A small autoregressive pixel model, trained from scratch.
Training: soap at rate 0.0027, 12900 steps, batches of 256.
Rows from block 4, named by matrix and row number. Rows with one number belong to one neuron. Each number is 50 + 10 x the weight over its row's rms, rounded and kept within 0 to 99. All counts start at 0. After the name is the row's rms in percent of the matrix's.
# fc1: MLP up (model.blocks.4.mlp.fc1.weight, 512x128), inputs 0-63
# fc2: MLP down (model.blocks.4.mlp.fc2.weight, 128x512, transposed), outputs 0-63
fc1.186 094:56 50 53 67 52 54 59 56 53 50 57 37 40 38 36 54 45 79 53 42 49 35 42 30 38 48 38 44 59 63 52 66 58 58 53 43 49 47 36 62 48 42 43 41 51 53 48 69 47 59 49 52 54 43 33 52 41 47 50 49 55 45 58 44
fc2.186 102:46 38 40 52 49 40 49 54 47 53 31 52 54 50 54 63 51 35 54 64 47 59 57 49 70 48 61 52 44 46 49 56 54 37 41 57 33 63 44 40 67 42 60 60 50 63 49 44 43 53 65 44 42 57 55 67 48 51 55 39 38 52 66 39
fc1.187 095:50 45 45 51 54 53 61 49 55 58 37 49 47 64 60 54 51 68 33 58 60 43 43 46 47 33 52 52 37 57 35 41 58 39 47 61 44 61 40 75 71 59 44 47 49 38 44 64 43 41 60 46 57 55 52 48 39 47 47 50 40 47 57 45
fc2.187 103:60 45 52 49 50 61 43 43 58 57 59 64 55 40 49 56 57 39 49 34 61 49 72 51 56 55 48 52 66 47 60 76 35 43 38 46 44 61 52 58 46 58 49 48 34 51 40 53 46 45 49 42 38 53 43 48 45 50 57 47 55 64 49 42
fc1.188 102:36 53 49 32 46 60 66 50 30 48 68 59 54 39 56 54 43 55 43 50 45 53 53 65 50 58 48 45 57 46 58 44 48 54 67 62 44 39 53 42 66 39 58 41 37 28 47 58 49 75 47 35 56 36 41 53 59 37 47 52 36 54 62 52
fc2.188 094:47 51 40 55 67 48 43 49 50 53 39 46 45 66 45 55 56 48 59 62 61 38 51 59 60 51 55 56 66 50 47 42 60 57 45 53 36 82 51 33 45 48 64 60 38 67 54 46 58 51 54 51 50 55 58 56 53 53 60 49 63 43 53 39
fc1.189 103:30 63 59 60 40 52 45 60 41 62 57 52 41 43 51 42 68 56 58 43 71 40 57 62 46 47 53 35 36 53 75 43 56 65 70 49 54 55 42 44 36 68 46 34 54 49 33 49 62 42 57 40 37 61 64 60 46 48 49 64 34 36 56 72
fc2.189 105:48 46 50 40 48 54 50 67 51 34 39 59 56 46 61 52 47 50 51 37 55 52 45 56 50 64 46 33 47 66 54 47 58 48 51 55 50 51 49 48 39 45 52 51 43 45 59 40 59 38 48 58 62 43 33 47 53 61 57 38 48 65 54 44
fc1.190 097:48 49 43 43 55 50 54 62 56 61 56 39 38 48 58 35 52 56 62 50 62 25 48 77 42 42 65 64 69 56 36 49 65 51 53 58 56 54 59 38 36 57 62 41 44 48 51 54 57 53 41 49 41 59 61 55 37 46 52 38 58 48 59 56
fc2.190 106:64 28 63 44 51 49 53 47 54 63 51 59 60 53 58 52 57 60 57 41 41 74 60 34 58 56 53 44 55 32 61 60 50 55 51 39 72 52 26 48 56 67 51 37 54 45 51 68 44 52 54 55 51 45 30 32 46 35 44 60 60 49 47 36
fc1.191 104:35 54 38 29 46 57 62 47 63 46 49 51 52 53 49 77 74 52 65 56 45 52 56 44 53 49 47 51 62 53 53 60 19 60 58 49 46 70 60 41 46 38 54 46 56 49 66 51 59 66 45 42 54 58 60 52 50 46 48 42 53 67 70 57
fc2.191 108:38 50 57 46 32 48 52 50 39 47 49 65 51 33 42 58 52 43 52 62 45 58 37 58 52 57 43 52 57 51 45 52 42 53 33 61 41 43 54 56 50 56 44 37 43 39 51 34 58 63 55 43 48 45 49 54 38 49 66 54 35 54 52 60
fc1.192 099:47 55 59 47 41 52 47 50 62 51 51 67 45 49 45 41 37 56 53 52 55 50 41 49 69 51 49 46 42 50 55 44 52 44 50 39 64 60 37 53 50 48 49 57 56 40 49 62 47 48 65 45 38 36 53 47 42 56 31 39 40 39 50 57
fc2.192 093:48 51 55 48 62 49 37 43 60 55 54 39 69 44 55 48 49 46 41 44 39 47 59 47 31 58 51 61 46 37 33 58 46 62 45 59 50 55 49 33 47 53 26 46 37 61 45 40 42 44 43 45 65 58 50 48 52 58 57 41 58 61 56 55
fc1.193 104:62 32 59 62 34 24 47 38 50 56 66 52 67 54 53 59 53 62 45 42 48 47 51 52 56 49 52 48 41 34 36 35 48 57 57 58 45 50 49 50 52 36 65 67 46 41 47 36 55 53 45 43 56 47 55 66 47 42 68 42 43 51 75 43
fc2.193 098:41 43 40 52 49 51 57 44 49 43 61 57 38 31 48 61 69 59 65 48 44 35 57 40 37 39 47 32 67 52 54 70 43 43 30 30 68 47 58 61 39 60 32 47 49 46 35 53 51 32 55 44 46 47 48 57 52 52 42 41 70 36 51 51
fc1.194 091:44 67 54 49 45 51 50 56 51 74 59 56 51 47 50 58 54 50 59 57 48 49 49 53 34 48 59 37 46 46 49 58 33 47 44 31 63 50 58 53 47 41 47 55 47 46 45 54 35 66 42 58 30 37 38 52 59 38 58 37 56 57 46 42
fc2.194 107:62 57 46 51 45 52 50 57 54 42 37 64 44 57 59 52 39 68 44 51 56 53 33 40 54 39 45 32 54 74 36 51 47 36 35 50 30 43 56 54 54 50 34 54 58 51 64 55 62 44 52 56 50 53 51 41 45 63 52 59 51 51 60 48
fc1.195 108:40 74 31 40 62 35 56 44 55 35 55 52 59 43 58 57 40 46 42 49 46 51 43 49 69 47 27 51 49 53 57 45 59 43 46 62 44 66 49 64 56 42 39 42 46 52 44 63 34 46 51 58 64 54 47 48 44 58 41 28 50 48 49 60
fc2.195 098:71 40 35 64 31 62 53 46 60 56 44 42 47 66 47 49 65 43 56 47 47 16 38 45 51 47 55 73 54 57 53 61 53 43 37 45 57 51 39 46 47 41 53 47 50 54 64 22 62 51 59 56 46 42 35 53 39 51 31 62 49 63 56 36
fc1.196 093:37 43 48 56 46 50 53 50 74 41 64 50 47 36 47 52 46 44 52 44 35 49 42 42 48 50 64 53 42 63 73 42 63 51 37 45 45 41 54 48 58 56 52 13 64 52 54 62 48 57 40 59 57 60 57 29 55 67 42 57 61 57 62 26
fc2.196 084:55 42 38 45 51 53 36 52 48 71 40 66 31 49 55 69 43 52 53 55 61 48 39 60 39 51 40 46 41 52 23 51 28 46 39 53 50 50 47 56 46 63 57 74 53 57 45 33 53 47 38 52 54 65 40 60 36 41 74 39 56 33 47 39
fc1.197 094:68 37 43 29 46 65 46 51 45 57 50 48 60 54 29 36 59 31 63 53 60 26 61 54 54 58 51 47 50 38 45 45 56 48 56 60 61 82 37 50 44 54 58 51 54 52 59 59 40 36 58 45 42 54 37 55 70 67 63 41 39 41 65 38
fc2.197 114:47 71 40 66 52 47 49 63 55 52 55 30 55 51 49 50 52 37 51 67 50 62 52 56 52 47 35 64 57 48 58 52 56 46 42 51 54 47 58 54 68 58 46 54 41 52 47 43 56 61 48 47 59 46 57 36 40 33 36 43 66 59 42 46
fc1.198 103:51 67 40 28 47 47 52 62 53 49 65 51 40 43 31 52 57 44 63 66 37 36 41 39 53 51 62 40 61 58 47 72 65 48 46 25 68 57 58 55 46 44 58 45 41 55 50 31 53 52 37 31 44 47 46 41 49 53 50 61 49 45 64 48
fc2.198 091:67 23 35 72 35 54 35 50 41 52 50 53 54 52 57 41 67 37 42 44 59 50 56 47 61 54 43 42 51 43 57 47 28 51 48 67 57 56 60 42 41 43 51 61 57 48 59 59 51 50 55 45 57 63 53 66 62 47 36 47 70 60 57 59
fc1.199 100:59 48 55 31 40 48 43 49 52 54 57 67 51 60 49 62 37 52 47 42 52 55 40 51 69 37 61 63 63 54 44 79 56 35 50 41 58 66 66 54 46 42 39 52 55 57 43 39 42 53 47 48 69 44 53 37 46 50 46 48 43 43 46 70
fc2.199 104:23 47 45 59 61 54 36 52 56 53 32 31 40 55 40 67 38 54 61 61 52 46 42 29 39 57 46 50 46 61 37 36 47 61 46 41 36 49 54 54 44 40 30 56 49 59 46 44 38 40 52 39 35 60 56 68 42 53 40 43 50 46 54 32
fc1.200 102:54 54 43 41 43 53 72 53 59 54 45 55 68 59 45 33 53 68 51 38 40 40 56 52 34 59 48 55 53 42 51 57 33 45 44 59 40 45 53 55 69 35 47 37 48 63 48 41 57 47 60 62 64 32 53 47 49 55 47 35 43 54 52 62
fc2.200 097:42 41 39 56 56 54 49 44 39 67 59 61 40 43 42 56 37 44 42 59 58 38 43 59 68 57 56 51 36 68 56 33 38 45 51 52 78 47 52 57 46 54 51 54 52 23 45 62 54 44 39 34 56 52 33 56 57 45 27 34 63 53 47 54
fc1.201 099:60 63 57 54 56 58 41 39 33 50 61 48 41 47 45 56 60 59 67 42 56 51 56 49 50 59 52 51 39 33 54 46 33 56 24 28 38 48 47 49 60 50 36 56 43 40 48 30 42 40 66 43 57 48 47 60 47 47 64 37 46 59 45 53
fc2.201 093:37 53 53 53 50 54 52 46 48 67 43 53 51 43 60 50 53 34 56 61 33 49 35 68 33 47 54 55 50 70 48 57 65 52 66 72 52 42 49 48 36 48 54 50 49 53 58 46 51 63 40 52 40 49 54 46 54 43 39 66 66 37 46 32
fc1.202 097:53 48 49 55 49 68 32 52 43 43 48 41 53 53 60 53 34 36 56 56 23 55 50 44 42 38 34 41 52 52 60 25 36 54 50 43 65 56 46 65 43 59 47 53 47 31 45 51 51 70 43 41 59 42 54 59 59 38 48 40 52 53 50 45
fc2.202 094:53 46 62 35 46 39 54 57 51 47 42 41 54 53 49 32 54 47 40 36 49 61 57 36 67 47 62 44 52 42 47 65 65 45 40 59 59 45 36 52 57 60 42 53 45 62 64 49 50 49 55 63 26 70 47 45 47 61 48 51 50 61 51 61
fc1.203 107:55 58 34 58 62 53 39 24 63 55 43 67 56 41 39 63 55 35 56 48 59 41 45 46 43 48 53 41 55 61 78 49 37 48 50 47 73 64 53 56 33 52 60 64 56 59 52 43 41 47 60 50 61 52 61 43 48 53 57 50 37 42 30 54
fc2.203 106:49 55 21 51 62 41 45 54 57 48 65 39 39 52 43 46 52 37 52 58 50 59 49 61 50 63 38 52 69 63 48 47 57 63 61 57 27 45 51 50 50 48 62 55 48 55 53 41 63 50 51 47 66 46 45 45 54 43 35 53 67 62 63 55
fc1.204 095:40 48 59 39 60 48 57 37 71 48 64 49 41 53 47 47 37 47 39 33 59 47 45 53 70 53 36 63 51 62 46 35 30 46 37 61 72 47 59 54 67 49 42 56 63 55 50 52 35 61 48 54 52 53 31 48 55 64 36 50 49 62 30 47
fc2.204 103:78 61 59 40 65 41 39 58 45 43 54 58 32 39 42 53 38 58 42 50 62 44 58 70 45 63 53 31 64 60 50 54 43 56 43 43 44 50 37 46 43 57 30 62 62 49 60 59 56 43 70 56 40 54 54 52 49 44 41 56 64 44 46 47
fc1.205 102:44 48 38 59 61 37 71 62 60 60 58 38 61 50 51 45 41 39 68 56 51 52 42 47 47 45 50 63 41 46 47 63 46 65 54 64 62 59 54 67 51 41 47 33 70 57 59 34 43 46 51 60 54 51 48 46 62 53 53 39 43 60 54 64
fc2.205 106:53 63 38 45 51 41 48 52 53 55 54 62 39 39 33 72 60 45 54 53 54 37 73 73 69 62 55 37 50 57 48 43 54 40 46 52 41 44 43 41 55 45 42 62 29 65 51 45 60 64 34 37 55 49 76 40 36 33 50 45 56 24 54 66
fc1.206 096:66 52 57 53 51 33 52 64 62 55 44 42 40 44 56 36 68 35 64 49 73 38 60 50 56 61 65 32 44 62 33 42 51 48 45 36 48 38 46 59 34 36 51 65 29 57 53 60 54 44 53 43 56 48 51 40 42 57 59 55 46 47 59 49
fc2.206 104:50 41 29 53 42 35 40 57 58 45 58 47 44 57 37 36 62 49 73 56 53 46 36 48 48 48 47 50 67 51 55 63 41 44 47 58 54 56 40 40 62 50 38 57 48 45 60 52 62 48 55 35 47 64 49 48 56 45 59 54 63 24 59 53
fc1.207 101:33 63 49 45 41 54 52 48 47 39 42 53 31 55 59 49 64 39 67 45 40 50 55 45 69 60 40 59 33 64 33 52 48 50 36 47 60 79 60 31 50 38 53 41 44 39 50 49 57 49 59 46 37 48 42 46 51 61 54 58 52 59 58 47
fc2.207 098:60 47 45 54 42 49 54 70 50 62 41 36 62 43 34 45 57 50 33 63 66 49 51 53 52 42 38 36 61 28 65 42 52 33 57 55 58 37 46 59 43 52 41 61 49 70 58 44 45 47 41 57 55 61 55 43 39 58 52 28 44 33 44 52
fc1.208 096:57 68 58 50 55 34 61 63 41 43 28 66 56 31 53 57 55 45 35 62 46 41 33 35 42 36 47 54 40 47 57 29 43 53 44 52 40 57 53 46 36 55 58 71 53 73 50 53 44 57 63 44 50 57 53 42 50 58 25 43 50 48 55 50
fc2.208 106:48 48 50 56 44 36 57 52 44 40 30 42 65 56 53 49 49 55 54 58 59 46 60 53 38 48 34 58 40 62 42 50 37 36 72 63 62 47 32 40 30 61 50 43 55 39 42 52 75 64 39 52 51 44 56 62 44 46 47 63 43 64 59 53
fc1.209 103:37 55 35 56 58 44 62 34 59 38 53 65 57 44 60 37 43 55 58 68 49 58 71 48 33 44 57 35 41 46 44 48 29 55 35 66 56 51 37 47 54 43 51 38 49 57 33 64 58 53 56 37 27 60 51 69 64 59 62 52 60 52 57 43
fc2.209 104:30 50 66 55 46 66 52 53 47 39 51 47 30 59 50 65 51 51 59 47 59 59 49 67 60 43 53 51 39 45 32 48 60 67 50 50 50 58 46 46 37 42 64 66 51 41 48 44 48 19 49 49 55 58 59 54 38 53 44 65 45 51 48 69
fc1.210 102:37 52 66 31 46 40 49 45 58 65 63 51 49 37 41 64 42 46 32 45 65 47 48 47 50 48 45 37 49 44 27 52 48 43 44 48 56 50 43 47 43 38 45 44 66 57 55 27 56 39 62 60 40 55 53 46 48 55 61 50 59 48 68 52
fc2.210 093:47 53 43 58 46 63 59 35 51 33 41 39 38 63 44 46 72 65 57 60 41 51 60 57 44 47 50 49 40 63 69 45 64 57 46 44 37 36 70 38 47 46 67 61 38 56 36 50 41 52 57 38 57 44 25 44 54 43 55 57 48 43 69 50
fc1.211 092:43 41 42 39 42 60 48 59 76 69 62 43 67 46 63 39 76 52 48 44 38 32 41 53 57 46 58 48 49 44 66 44 59 50 33 42 39 47 49 43 45 43 43 42 47 63 36 33 48 53 56 44 41 50 62 63 36 61 46 50 64 41 41 48
fc2.211 099:54 68 54 48 51 47 42 46 31 35 60 52 39 50 35 73 25 63 64 71 59 67 50 41 41 58 49 74 41 39 31 52 46 61 44 53 63 64 48 54 34 58 37 59 63 47 58 57 50 50 51 43 65 39 52 39 60 55 58 35 34 32 47 43
fc1.212 097:48 66 60 52 52 47 59 65 76 66 54 44 55 53 53 53 58 67 54 58 52 46 38 58 38 59 48 67 62 50 49 54 58 32 43 38 69 49 41 56 46 42 59 60 51 59 51 46 45 50 71 52 34 42 49 55 49 74 59 50 45 69 74 47
fc2.212 098:49 42 49 61 40 48 43 49 28 56 44 47 53 45 52 53 56 20 59 49 46 64 46 44 61 45 44 58 51 50 55 51 45 45 45 41 43 54 49 59 60 54 32 36 41 41 43 42 58 55 32 56 66 64 57 45 51 57 52 37 52 27 41 31
fc1.213 115:49 59 50 46 56 33 65 72 55 49 49 54 49 54 48 64 47 46 37 55 48 41 53 45 50 42 62 62 45 55 49 44 69 48 58 53 50 54 42 54 60 45 40 52 70 63 51 49 66 43 51 41 45 33 49 38 52 56 55 42 67 52 31 52
fc2.213 099:54 35 52 57 39 61 62 35 56 47 54 45 52 35 61 41 46 46 55 55 61 54 51 58 55 56 41 50 44 47 53 40 46 41 52 44 42 46 56 62 49 45 45 56 42 37 43 41 36 62 57 62 61 55 42 73 55 43 57 59 34 72 80 63
fc1.214 096:36 49 57 45 44 53 28 46 51 46 58 66 43 68 33 62 66 54 55 44 54 60 53 50 39 47 42 46 47 72 59 55 48 43 61 60 50 54 45 40 38 41 53 35 53 59 53 45 49 47 72 35 46 51 52 54 52 38 48 42 48 36 26 78
fc2.214 095:63 57 36 54 59 51 50 44 58 47 44 44 49 41 66 55 52 50 36 57 52 39 55 35 52 57 66 52 61 45 52 56 46 50 42 39 46 43 48 51 58 55 61 47 43 48 46 48 49 44 36 57 41 49 50 40 21 61 54 38 41 60 59 50
fc1.215 105:55 46 49 54 35 60 59 30 52 44 47 42 62 55 23 40 32 44 29 31 32 56 68 46 56 22 52 52 45 37 65 52 47 57 43 56 42 48 42 50 50 41 48 49 64 49 42 59 57 53 49 47 40 45 42 36 41 66 44 60 53 62 40 51
fc2.215 095:48 67 48 55 66 33 44 65 42 65 49 54 37 52 61 53 62 46 77 62 58 44 46 42 31 70 50 37 52 53 37 55 51 43 51 44 50 58 67 51 43 63 48 52 38 40 45 47 44 55 52 45 56 49 64 53 52 52 69 48 51 39 57 42
fc1.216 099:50 52 58 44 46 43 54 41 62 52 41 55 51 58 51 37 43 59 66 42 52 54 54 52 79 65 48 41 48 53 58 44 55 56 45 49 46 29 57 53 48 43 54 53 56 58 50 54 57 51 31 54 65 41 36 59 53 46 61 42 73 48 44 56
fc2.216 101:56 68 29 56 56 47 59 50 53 50 48 52 54 53 58 66 35 20 38 52 34 43 48 48 39 29 50 42 47 41 43 50 41 49 54 45 40 62 62 58 60 56 52 38 41 51 65 48 46 42 66 59 29 53 58 61 57 46 59 45 43 51 77 55
fc1.217 108:45 55 66 57 59 45 65 50 43 48 67 47 38 45 40 52 58 53 40 72 59 49 56 58 65 37 48 21 47 50 53 64 60 32 67 41 55 44 41 67 54 46 60 46 57 39 45 63 65 36 49 49 39 54 57 40 47 37 59 38 43 49 55 35
fc2.217 111:58 52 70 47 43 58 67 54 74 45 39 56 44 47 53 61 45 54 66 28 43 36 53 60 33 38 33 65 56 37 44 39 33 45 43 45 53 58 45 43 44 51 43 48 33 48 60 38 49 61 51 52 55 51 43 74 51 55 49 50 59 62 57 57
fc1.218 096:43 48 58 57 43 39 56 49 49 40 63 32 33 56 37 49 40 64 56 39 55 43 31 61 43 38 50 59 56 31 63 69 54 56 70 58 57 52 28 42 39 51 49 54 51 32 47 38 49 64 44 44 51 51 45 44 35 51 38 37 54 34 45 54
fc2.218 090:55 53 51 43 46 59 58 54 53 67 36 57 62 64 56 65 59 41 46 54 32 44 52 30 54 54 61 53 44 64 36 23 45 47 57 47 40 41 70 52 63 51 67 45 61 32 45 46 46 49 65 43 33 34 43 57 49 47 46 47 60 52 47 53
fc1.219 097:41 61 39 29 52 58 43 45 59 47 57 54 68 50 51 59 51 58 53 58 55 42 48 51 65 54 30 63 44 49 50 30 45 50 59 41 33 53 62 50 46 45 44 61 35 61 54 41 57 42 51 48 60 67 67 28 58 63 54 63 43 53 58 39
fc2.219 108:50 49 50 43 48 59 53 71 62 38 48 44 30 32 45 45 40 45 53 48 49 58 61 48 52 52 40 49 36 54 50 65 48 48 38 46 38 61 35 49 57 56 42 43 35 45 51 44 57 41 40 45 34 46 57 53 48 46 48 60 36 67 66 67
fc1.220 099:52 56 44 46 56 41 29 46 46 45 54 46 45 56 39 61 62 55 48 60 62 44 53 35 53 35 52 34 47 61 36 42 45 56 33 58 38 55 34 47 47 46 40 49 54 55 34 47 42 63 68 52 28 56 53 59 35 57 52 45 77 40 38 65
fc2.220 091:33 42 48 47 33 51 53 66 53 57 53 38 56 51 52 54 51 42 32 54 42 45 58 45 61 53 45 46 68 44 29 28 45 40 28 56 48 35 47 48 48 58 62 57 46 58 52 53 29 52 64 41 62 50 57 57 46 52 43 47 41 48 47 71
fc1.221 101:50 54 37 54 77 48 53 58 50 65 40 49 36 54 48 51 43 64 62 60 55 64 37 42 49 62 51 42 66 39 45 44 64 53 52 55 63 53 50 55 47 56 73 51 40 40 48 36 56 59 39 54 46 50 38 60 53 53 55 45 49 46 44 73
fc2.221 104:46 42 51 53 63 54 61 39 48 39 64 51 66 29 43 44 50 40 40 66 42 56 51 52 47 46 45 58 27 56 65 68 30 51 43 48 72 60 64 56 46 64 53 42 54 73 55 68 38 57 51 47 58 50 62 45 47 28 55 37 69 58 56 36
fc1.222 100:39 58 58 50 53 63 35 54 60 51 57 55 42 67 35 47 58 54 59 54 51 44 66 44 58 39 55 50 29 51 55 63 69 64 61 52 48 49 46 59 45 54 43 44 49 39 63 47 56 51 36 54 57 65 43 58 39 61 60 31 43 34 37 45
fc2.222 093:45 45 59 50 44 46 35 56 48 34 49 45 48 38 31 34 56 32 45 54 40 53 55 49 37 52 47 51 36 64 32 34 53 63 48 65 48 45 48 49 49 50 43 40 48 57 55 39 55 50 53 46 51 47 48 52 42 57 47 65 68 51 47 43
fc1.223 104:56 45 75 55 65 62 54 54 60 49 48 38 60 44 36 75 53 37 40 53 46 54 46 44 38 43 55 68 45 49 56 50 58 47 51 55 55 65 41 55 39 49 46 48 54 27 57 54 43 62 73 39 35 55 50 52 47 53 68 58 54 45 50 51
fc2.223 102:60 46 47 43 58 32 53 47 50 37 58 29 57 50 56 26 40 49 60 40 50 28 52 41 65 59 56 29 44 63 42 48 42 43 63 38 65 44 67 37 68 69 59 49 64 64 46 57 74 39 52 51 58 57 52 34 58 60 46 41 56 52 54 64
fc1.224 107:48 68 36 60 53 43 37 43 40 41 64 34 35 41 40 51 44 36 45 64 72 42 53 41 49 43 46 42 61 59 70 56 60 55 37 46 62 52 35 45 61 57 61 57 57 47 35 54 41 38 51 59 36 56 47 55 34 50 48 47 50 51 51 48
fc2.224 111:50 40 41 47 64 46 38 51 53 58 47 37 51 53 58 38 52 38 40 26 53 47 51 46 65 26 65 54 37 57 40 47 40 24 38 62 55 61 59 55 69 44 50 58 62 50 52 44 45 41 56 51 61 58 38 59 64 47 73 52 52 58 60 43
fc1.225 087:56 63 60 46 49 54 47 47 45 38 28 55 68 57 66 63 48 36 51 46 33 54 72 47 38 51 53 55 47 54 48 54 52 29 37 56 58 82 64 46 27 56 48 48 46 43 41 48 41 47 62 51 32 63 50 58 43 64 57 41 38 56 54 37
fc2.225 087:55 58 33 31 65 58 47 60 63 45 53 33 50 52 35 45 39 54 38 43 72 44 53 49 41 38 45 47 61 50 74 54 38 49 68 44 49 40 28 41 72 44 47 23 57 41 54 34 56 42 50 54 62 41 35 45 70 43 50 55 65 39 57 64
fc1.226 096:53 60 31 61 69 52 51 54 67 44 41 51 54 40 59 56 58 38 60 37 45 38 56 67 40 61 47 28 46 60 55 43 64 50 39 54 57 51 62 51 56 44 55 51 65 57 36 46 35 63 40 45 56 62 49 48 27 33 58 42 68 63 68 54
fc2.226 090:41 35 50 53 45 47 37 57 54 50 52 59 45 59 52 49 51 58 53 81 61 72 24 41 56 50 60 56 33 53 58 53 42 49 52 35 64 48 26 45 54 57 52 62 51 50 51 38 58 51 39 62 44 58 45 53 54 71 47 46 46 52 44 44
fc1.227 109:47 53 40 43 63 42 56 59 55 59 51 36 60 50 51 58 44 48 71 57 54 57 47 52 52 40 51 55 45 56 61 43 33 28 47 64 71 65 37 53 46 46 38 59 57 44 59 33 46 35 53 62 67 48 62 43 62 39 72 41 33 32 52 50
fc2.227 105:30 35 60 68 60 55 54 77 60 59 41 54 38 59 50 51 47 57 46 57 50 54 39 39 32 46 54 48 55 58 31 74 64 51 50 38 33 57 60 57 61 38 44 59 49 53 37 67 37 60 54 51 37 50 45 49 29 55 48 81 60 67 49 52
fc1.228 098:51 66 42 70 47 48 52 50 35 47 55 52 47 30 38 72 32 59 29 61 70 40 41 49 33 53 39 47 48 66 31 33 53 32 52 60 51 62 43 57 40 46 56 53 49 42 53 64 37 34 39 30 59 62 31 39 54 70 53 52 40 52 53 41
fc2.228 100:31 53 46 40 48 57 38 61 66 63 51 51 60 66 44 52 62 41 49 31 36 53 56 37 52 35 67 33 48 51 71 57 54 61 47 43 53 61 65 54 53 45 46 57 34 62 43 58 54 50 38 55 40 51 48 65 52 49 61 58 52 41 73 38
fc1.229 107:38 45 66 56 73 52 56 57 38 64 55 73 35 47 50 56 59 35 37 60 72 60 35 49 47 46 61 40 57 63 52 50 49 58 47 35 59 60 39 55 44 37 45 52 42 38 56 55 60 32 60 44 51 48 52 40 43 67 56 57 40 42 53 36
fc2.229 101:56 44 57 42 37 41 37 36 36 38 42 52 56 53 70 56 47 36 45 61 47 47 49 62 32 41 41 37 32 38 29 50 59 39 59 57 44 45 54 60 57 51 52 57 56 46 41 61 53 50 45 57 42 42 54 58 31 53 34 50 58 56 37 63
fc1.230 102:66 65 52 45 53 73 52 63 56 52 36 41 36 54 51 55 42 45 48 46 50 31 59 50 51 60 43 66 54 50 60 52 65 66 53 53 44 53 50 54 59 48 47 36 35 56 51 53 35 53 44 45 60 66 58 57 39 59 50 43 42 51 44 57
fc2.230 102:41 48 56 59 42 31 43 50 52 41 65 44 64 54 54 40 56 58 39 53 41 38 45 39 60 55 69 51 62 45 43 49 42 52 49 40 55 53 52 58 34 47 51 57 54 50 58 60 58 45 57 61 40 41 50 54 79 45 53 55 41 31 37 40
fc1.231 103:35 63 41 56 41 49 51 32 54 52 65 66 54 44 53 29 49 55 58 45 53 56 53 43 61 50 45 57 64 25 58 53 51 56 53 59 69 50 64 51 46 46 46 45 51 38 31 75 57 59 35 47 45 67 57 46 50 39 39 57 56 56 51 59
fc2.231 109:64 37 48 75 59 61 62 60 51 54 31 51 64 48 50 52 50 39 65 66 39 43 68 44 69 44 45 62 57 59 52 54 22 59 57 64 29 55 48 44 55 60 59 49 44 56 52 32 56 42 47 56 49 58 48 47 36 70 51 29 53 52 41 40
fc1.232 091:46 45 47 54 42 38 55 61 64 60 34 40 55 52 53 43 60 40 50 65 64 59 41 53 36 52 51 35 55 40 54 59 52 62 43 53 50 59 50 59 44 37 44 63 41 47 26 50 51 45 41 53 56 41 50 67 53 64 56 39 50 58 67 61
fc2.232 092:56 70 60 45 59 54 51 52 42 56 62 62 45 54 49 40 43 50 52 54 46 41 55 39 51 24 59 38 34 46 48 42 41 52 37 45 57 46 50 49 39 51 33 54 40 34 55 40 40 38 55 51 47 62 60 41 56 49 59 55 69 52 56 58
fc1.233 099:58 51 44 56 50 75 60 38 65 41 61 40 59 67 54 43 39 38 34 62 52 42 57 54 56 42 57 52 55 57 45 70 40 33 44 43 42 54 55 58 63 51 41 57 58 47 34 48 31 34 34 39 55 56 52 53 56 41 34 39 40 58 48 37
fc2.233 087:47 51 54 63 42 22 49 54 42 50 47 50 38 43 39 42 58 51 66 51 41 42 31 58 65 44 41 55 50 53 56 14 46 50 65 60 47 61 44 45 40 56 54 40 46 27 65 37 57 67 57 50 61 32 50 38 41 69 50 69 52 38 65 57
fc1.234 095:59 58 48 57 46 51 61 48 47 63 55 55 37 55 52 36 50 37 43 56 30 47 44 63 47 27 32 41 55 53 60 60 56 41 36 42 35 60 42 49 57 45 39 56 52 38 43 59 48 53 44 61 33 49 53 54 78 51 74 68 55 69 36 47
fc2.234 120:44 43 43 66 57 55 56 47 56 50 32 57 41 57 55 31 40 68 60 75 37 58 37 42 51 29 45 50 64 61 74 32 46 59 46 48 54 49 41 49 61 49 64 63 62 33 58 65 46 56 52 58 56 78 44 41 58 58 70 61 57 52 53 49
fc1.235 098:39 53 64 46 38 55 44 34 58 52 43 42 45 38 65 42 43 51 34 49 48 56 58 41 21 54 58 50 57 50 49 62 53 56 45 48 45 49 65 53 51 52 51 29 71 32 47 39 34 50 38 45 44 54 49 49 58 48 59 52 60 55 50 45
fc2.235 090:56 61 42 38 52 61 61 50 65 40 45 65 55 70 31 48 47 43 52 50 56 57 37 87 59 39 43 71 40 58 49 34 61 55 45 61 46 46 42 34 43 56 49 59 43 54 42 49 55 54 36 48 66 55 49 40 44 52 45 51 43 32 56 48
fc1.236 102:42 50 60 51 60 58 44 63 65 75 46 58 52 55 52 44 53 55 53 55 45 51 54 56 50 51 45 37 34 60 40 48 60 64 36 62 58 69 58 23 57 73 59 47 35 58 27 62 61 38 53 53 55 56 53 41 41 64 53 62 46 39 57 54
fc2.236 098:57 45 40 64 58 48 43 52 58 43 42 49 53 54 60 46 59 57 48 31 67 54 42 28 45 34 52 55 39 39 44 29 62 49 54 59 60 57 43 55 40 38 56 44 46 56 52 30 48 61 47 29 38 62 40 48 44 35 48 60 34 50 60 46
fc1.237 097:66 66 43 66 53 44 41 58 57 39 45 60 51 51 46 49 38 67 51 47 42 53 57 73 42 48 42 62 66 46 36 52 46 46 44 41 43 58 52 47 49 48 66 52 57 19 49 48 28 47 48 55 58 42 45 55 22 60 69 41 55 56 40 40
fc2.237 100:58 38 46 42 54 42 57 54 46 59 51 52 47 66 40 45 40 68 47 43 61 64 63 45 58 52 61 36 57 56 41 48 60 68 47 38 61 45 51 54 64 54 61 71 48 42 49 40 46 43 44 45 51 51 23 40 58 53 44 42 47 43 68 51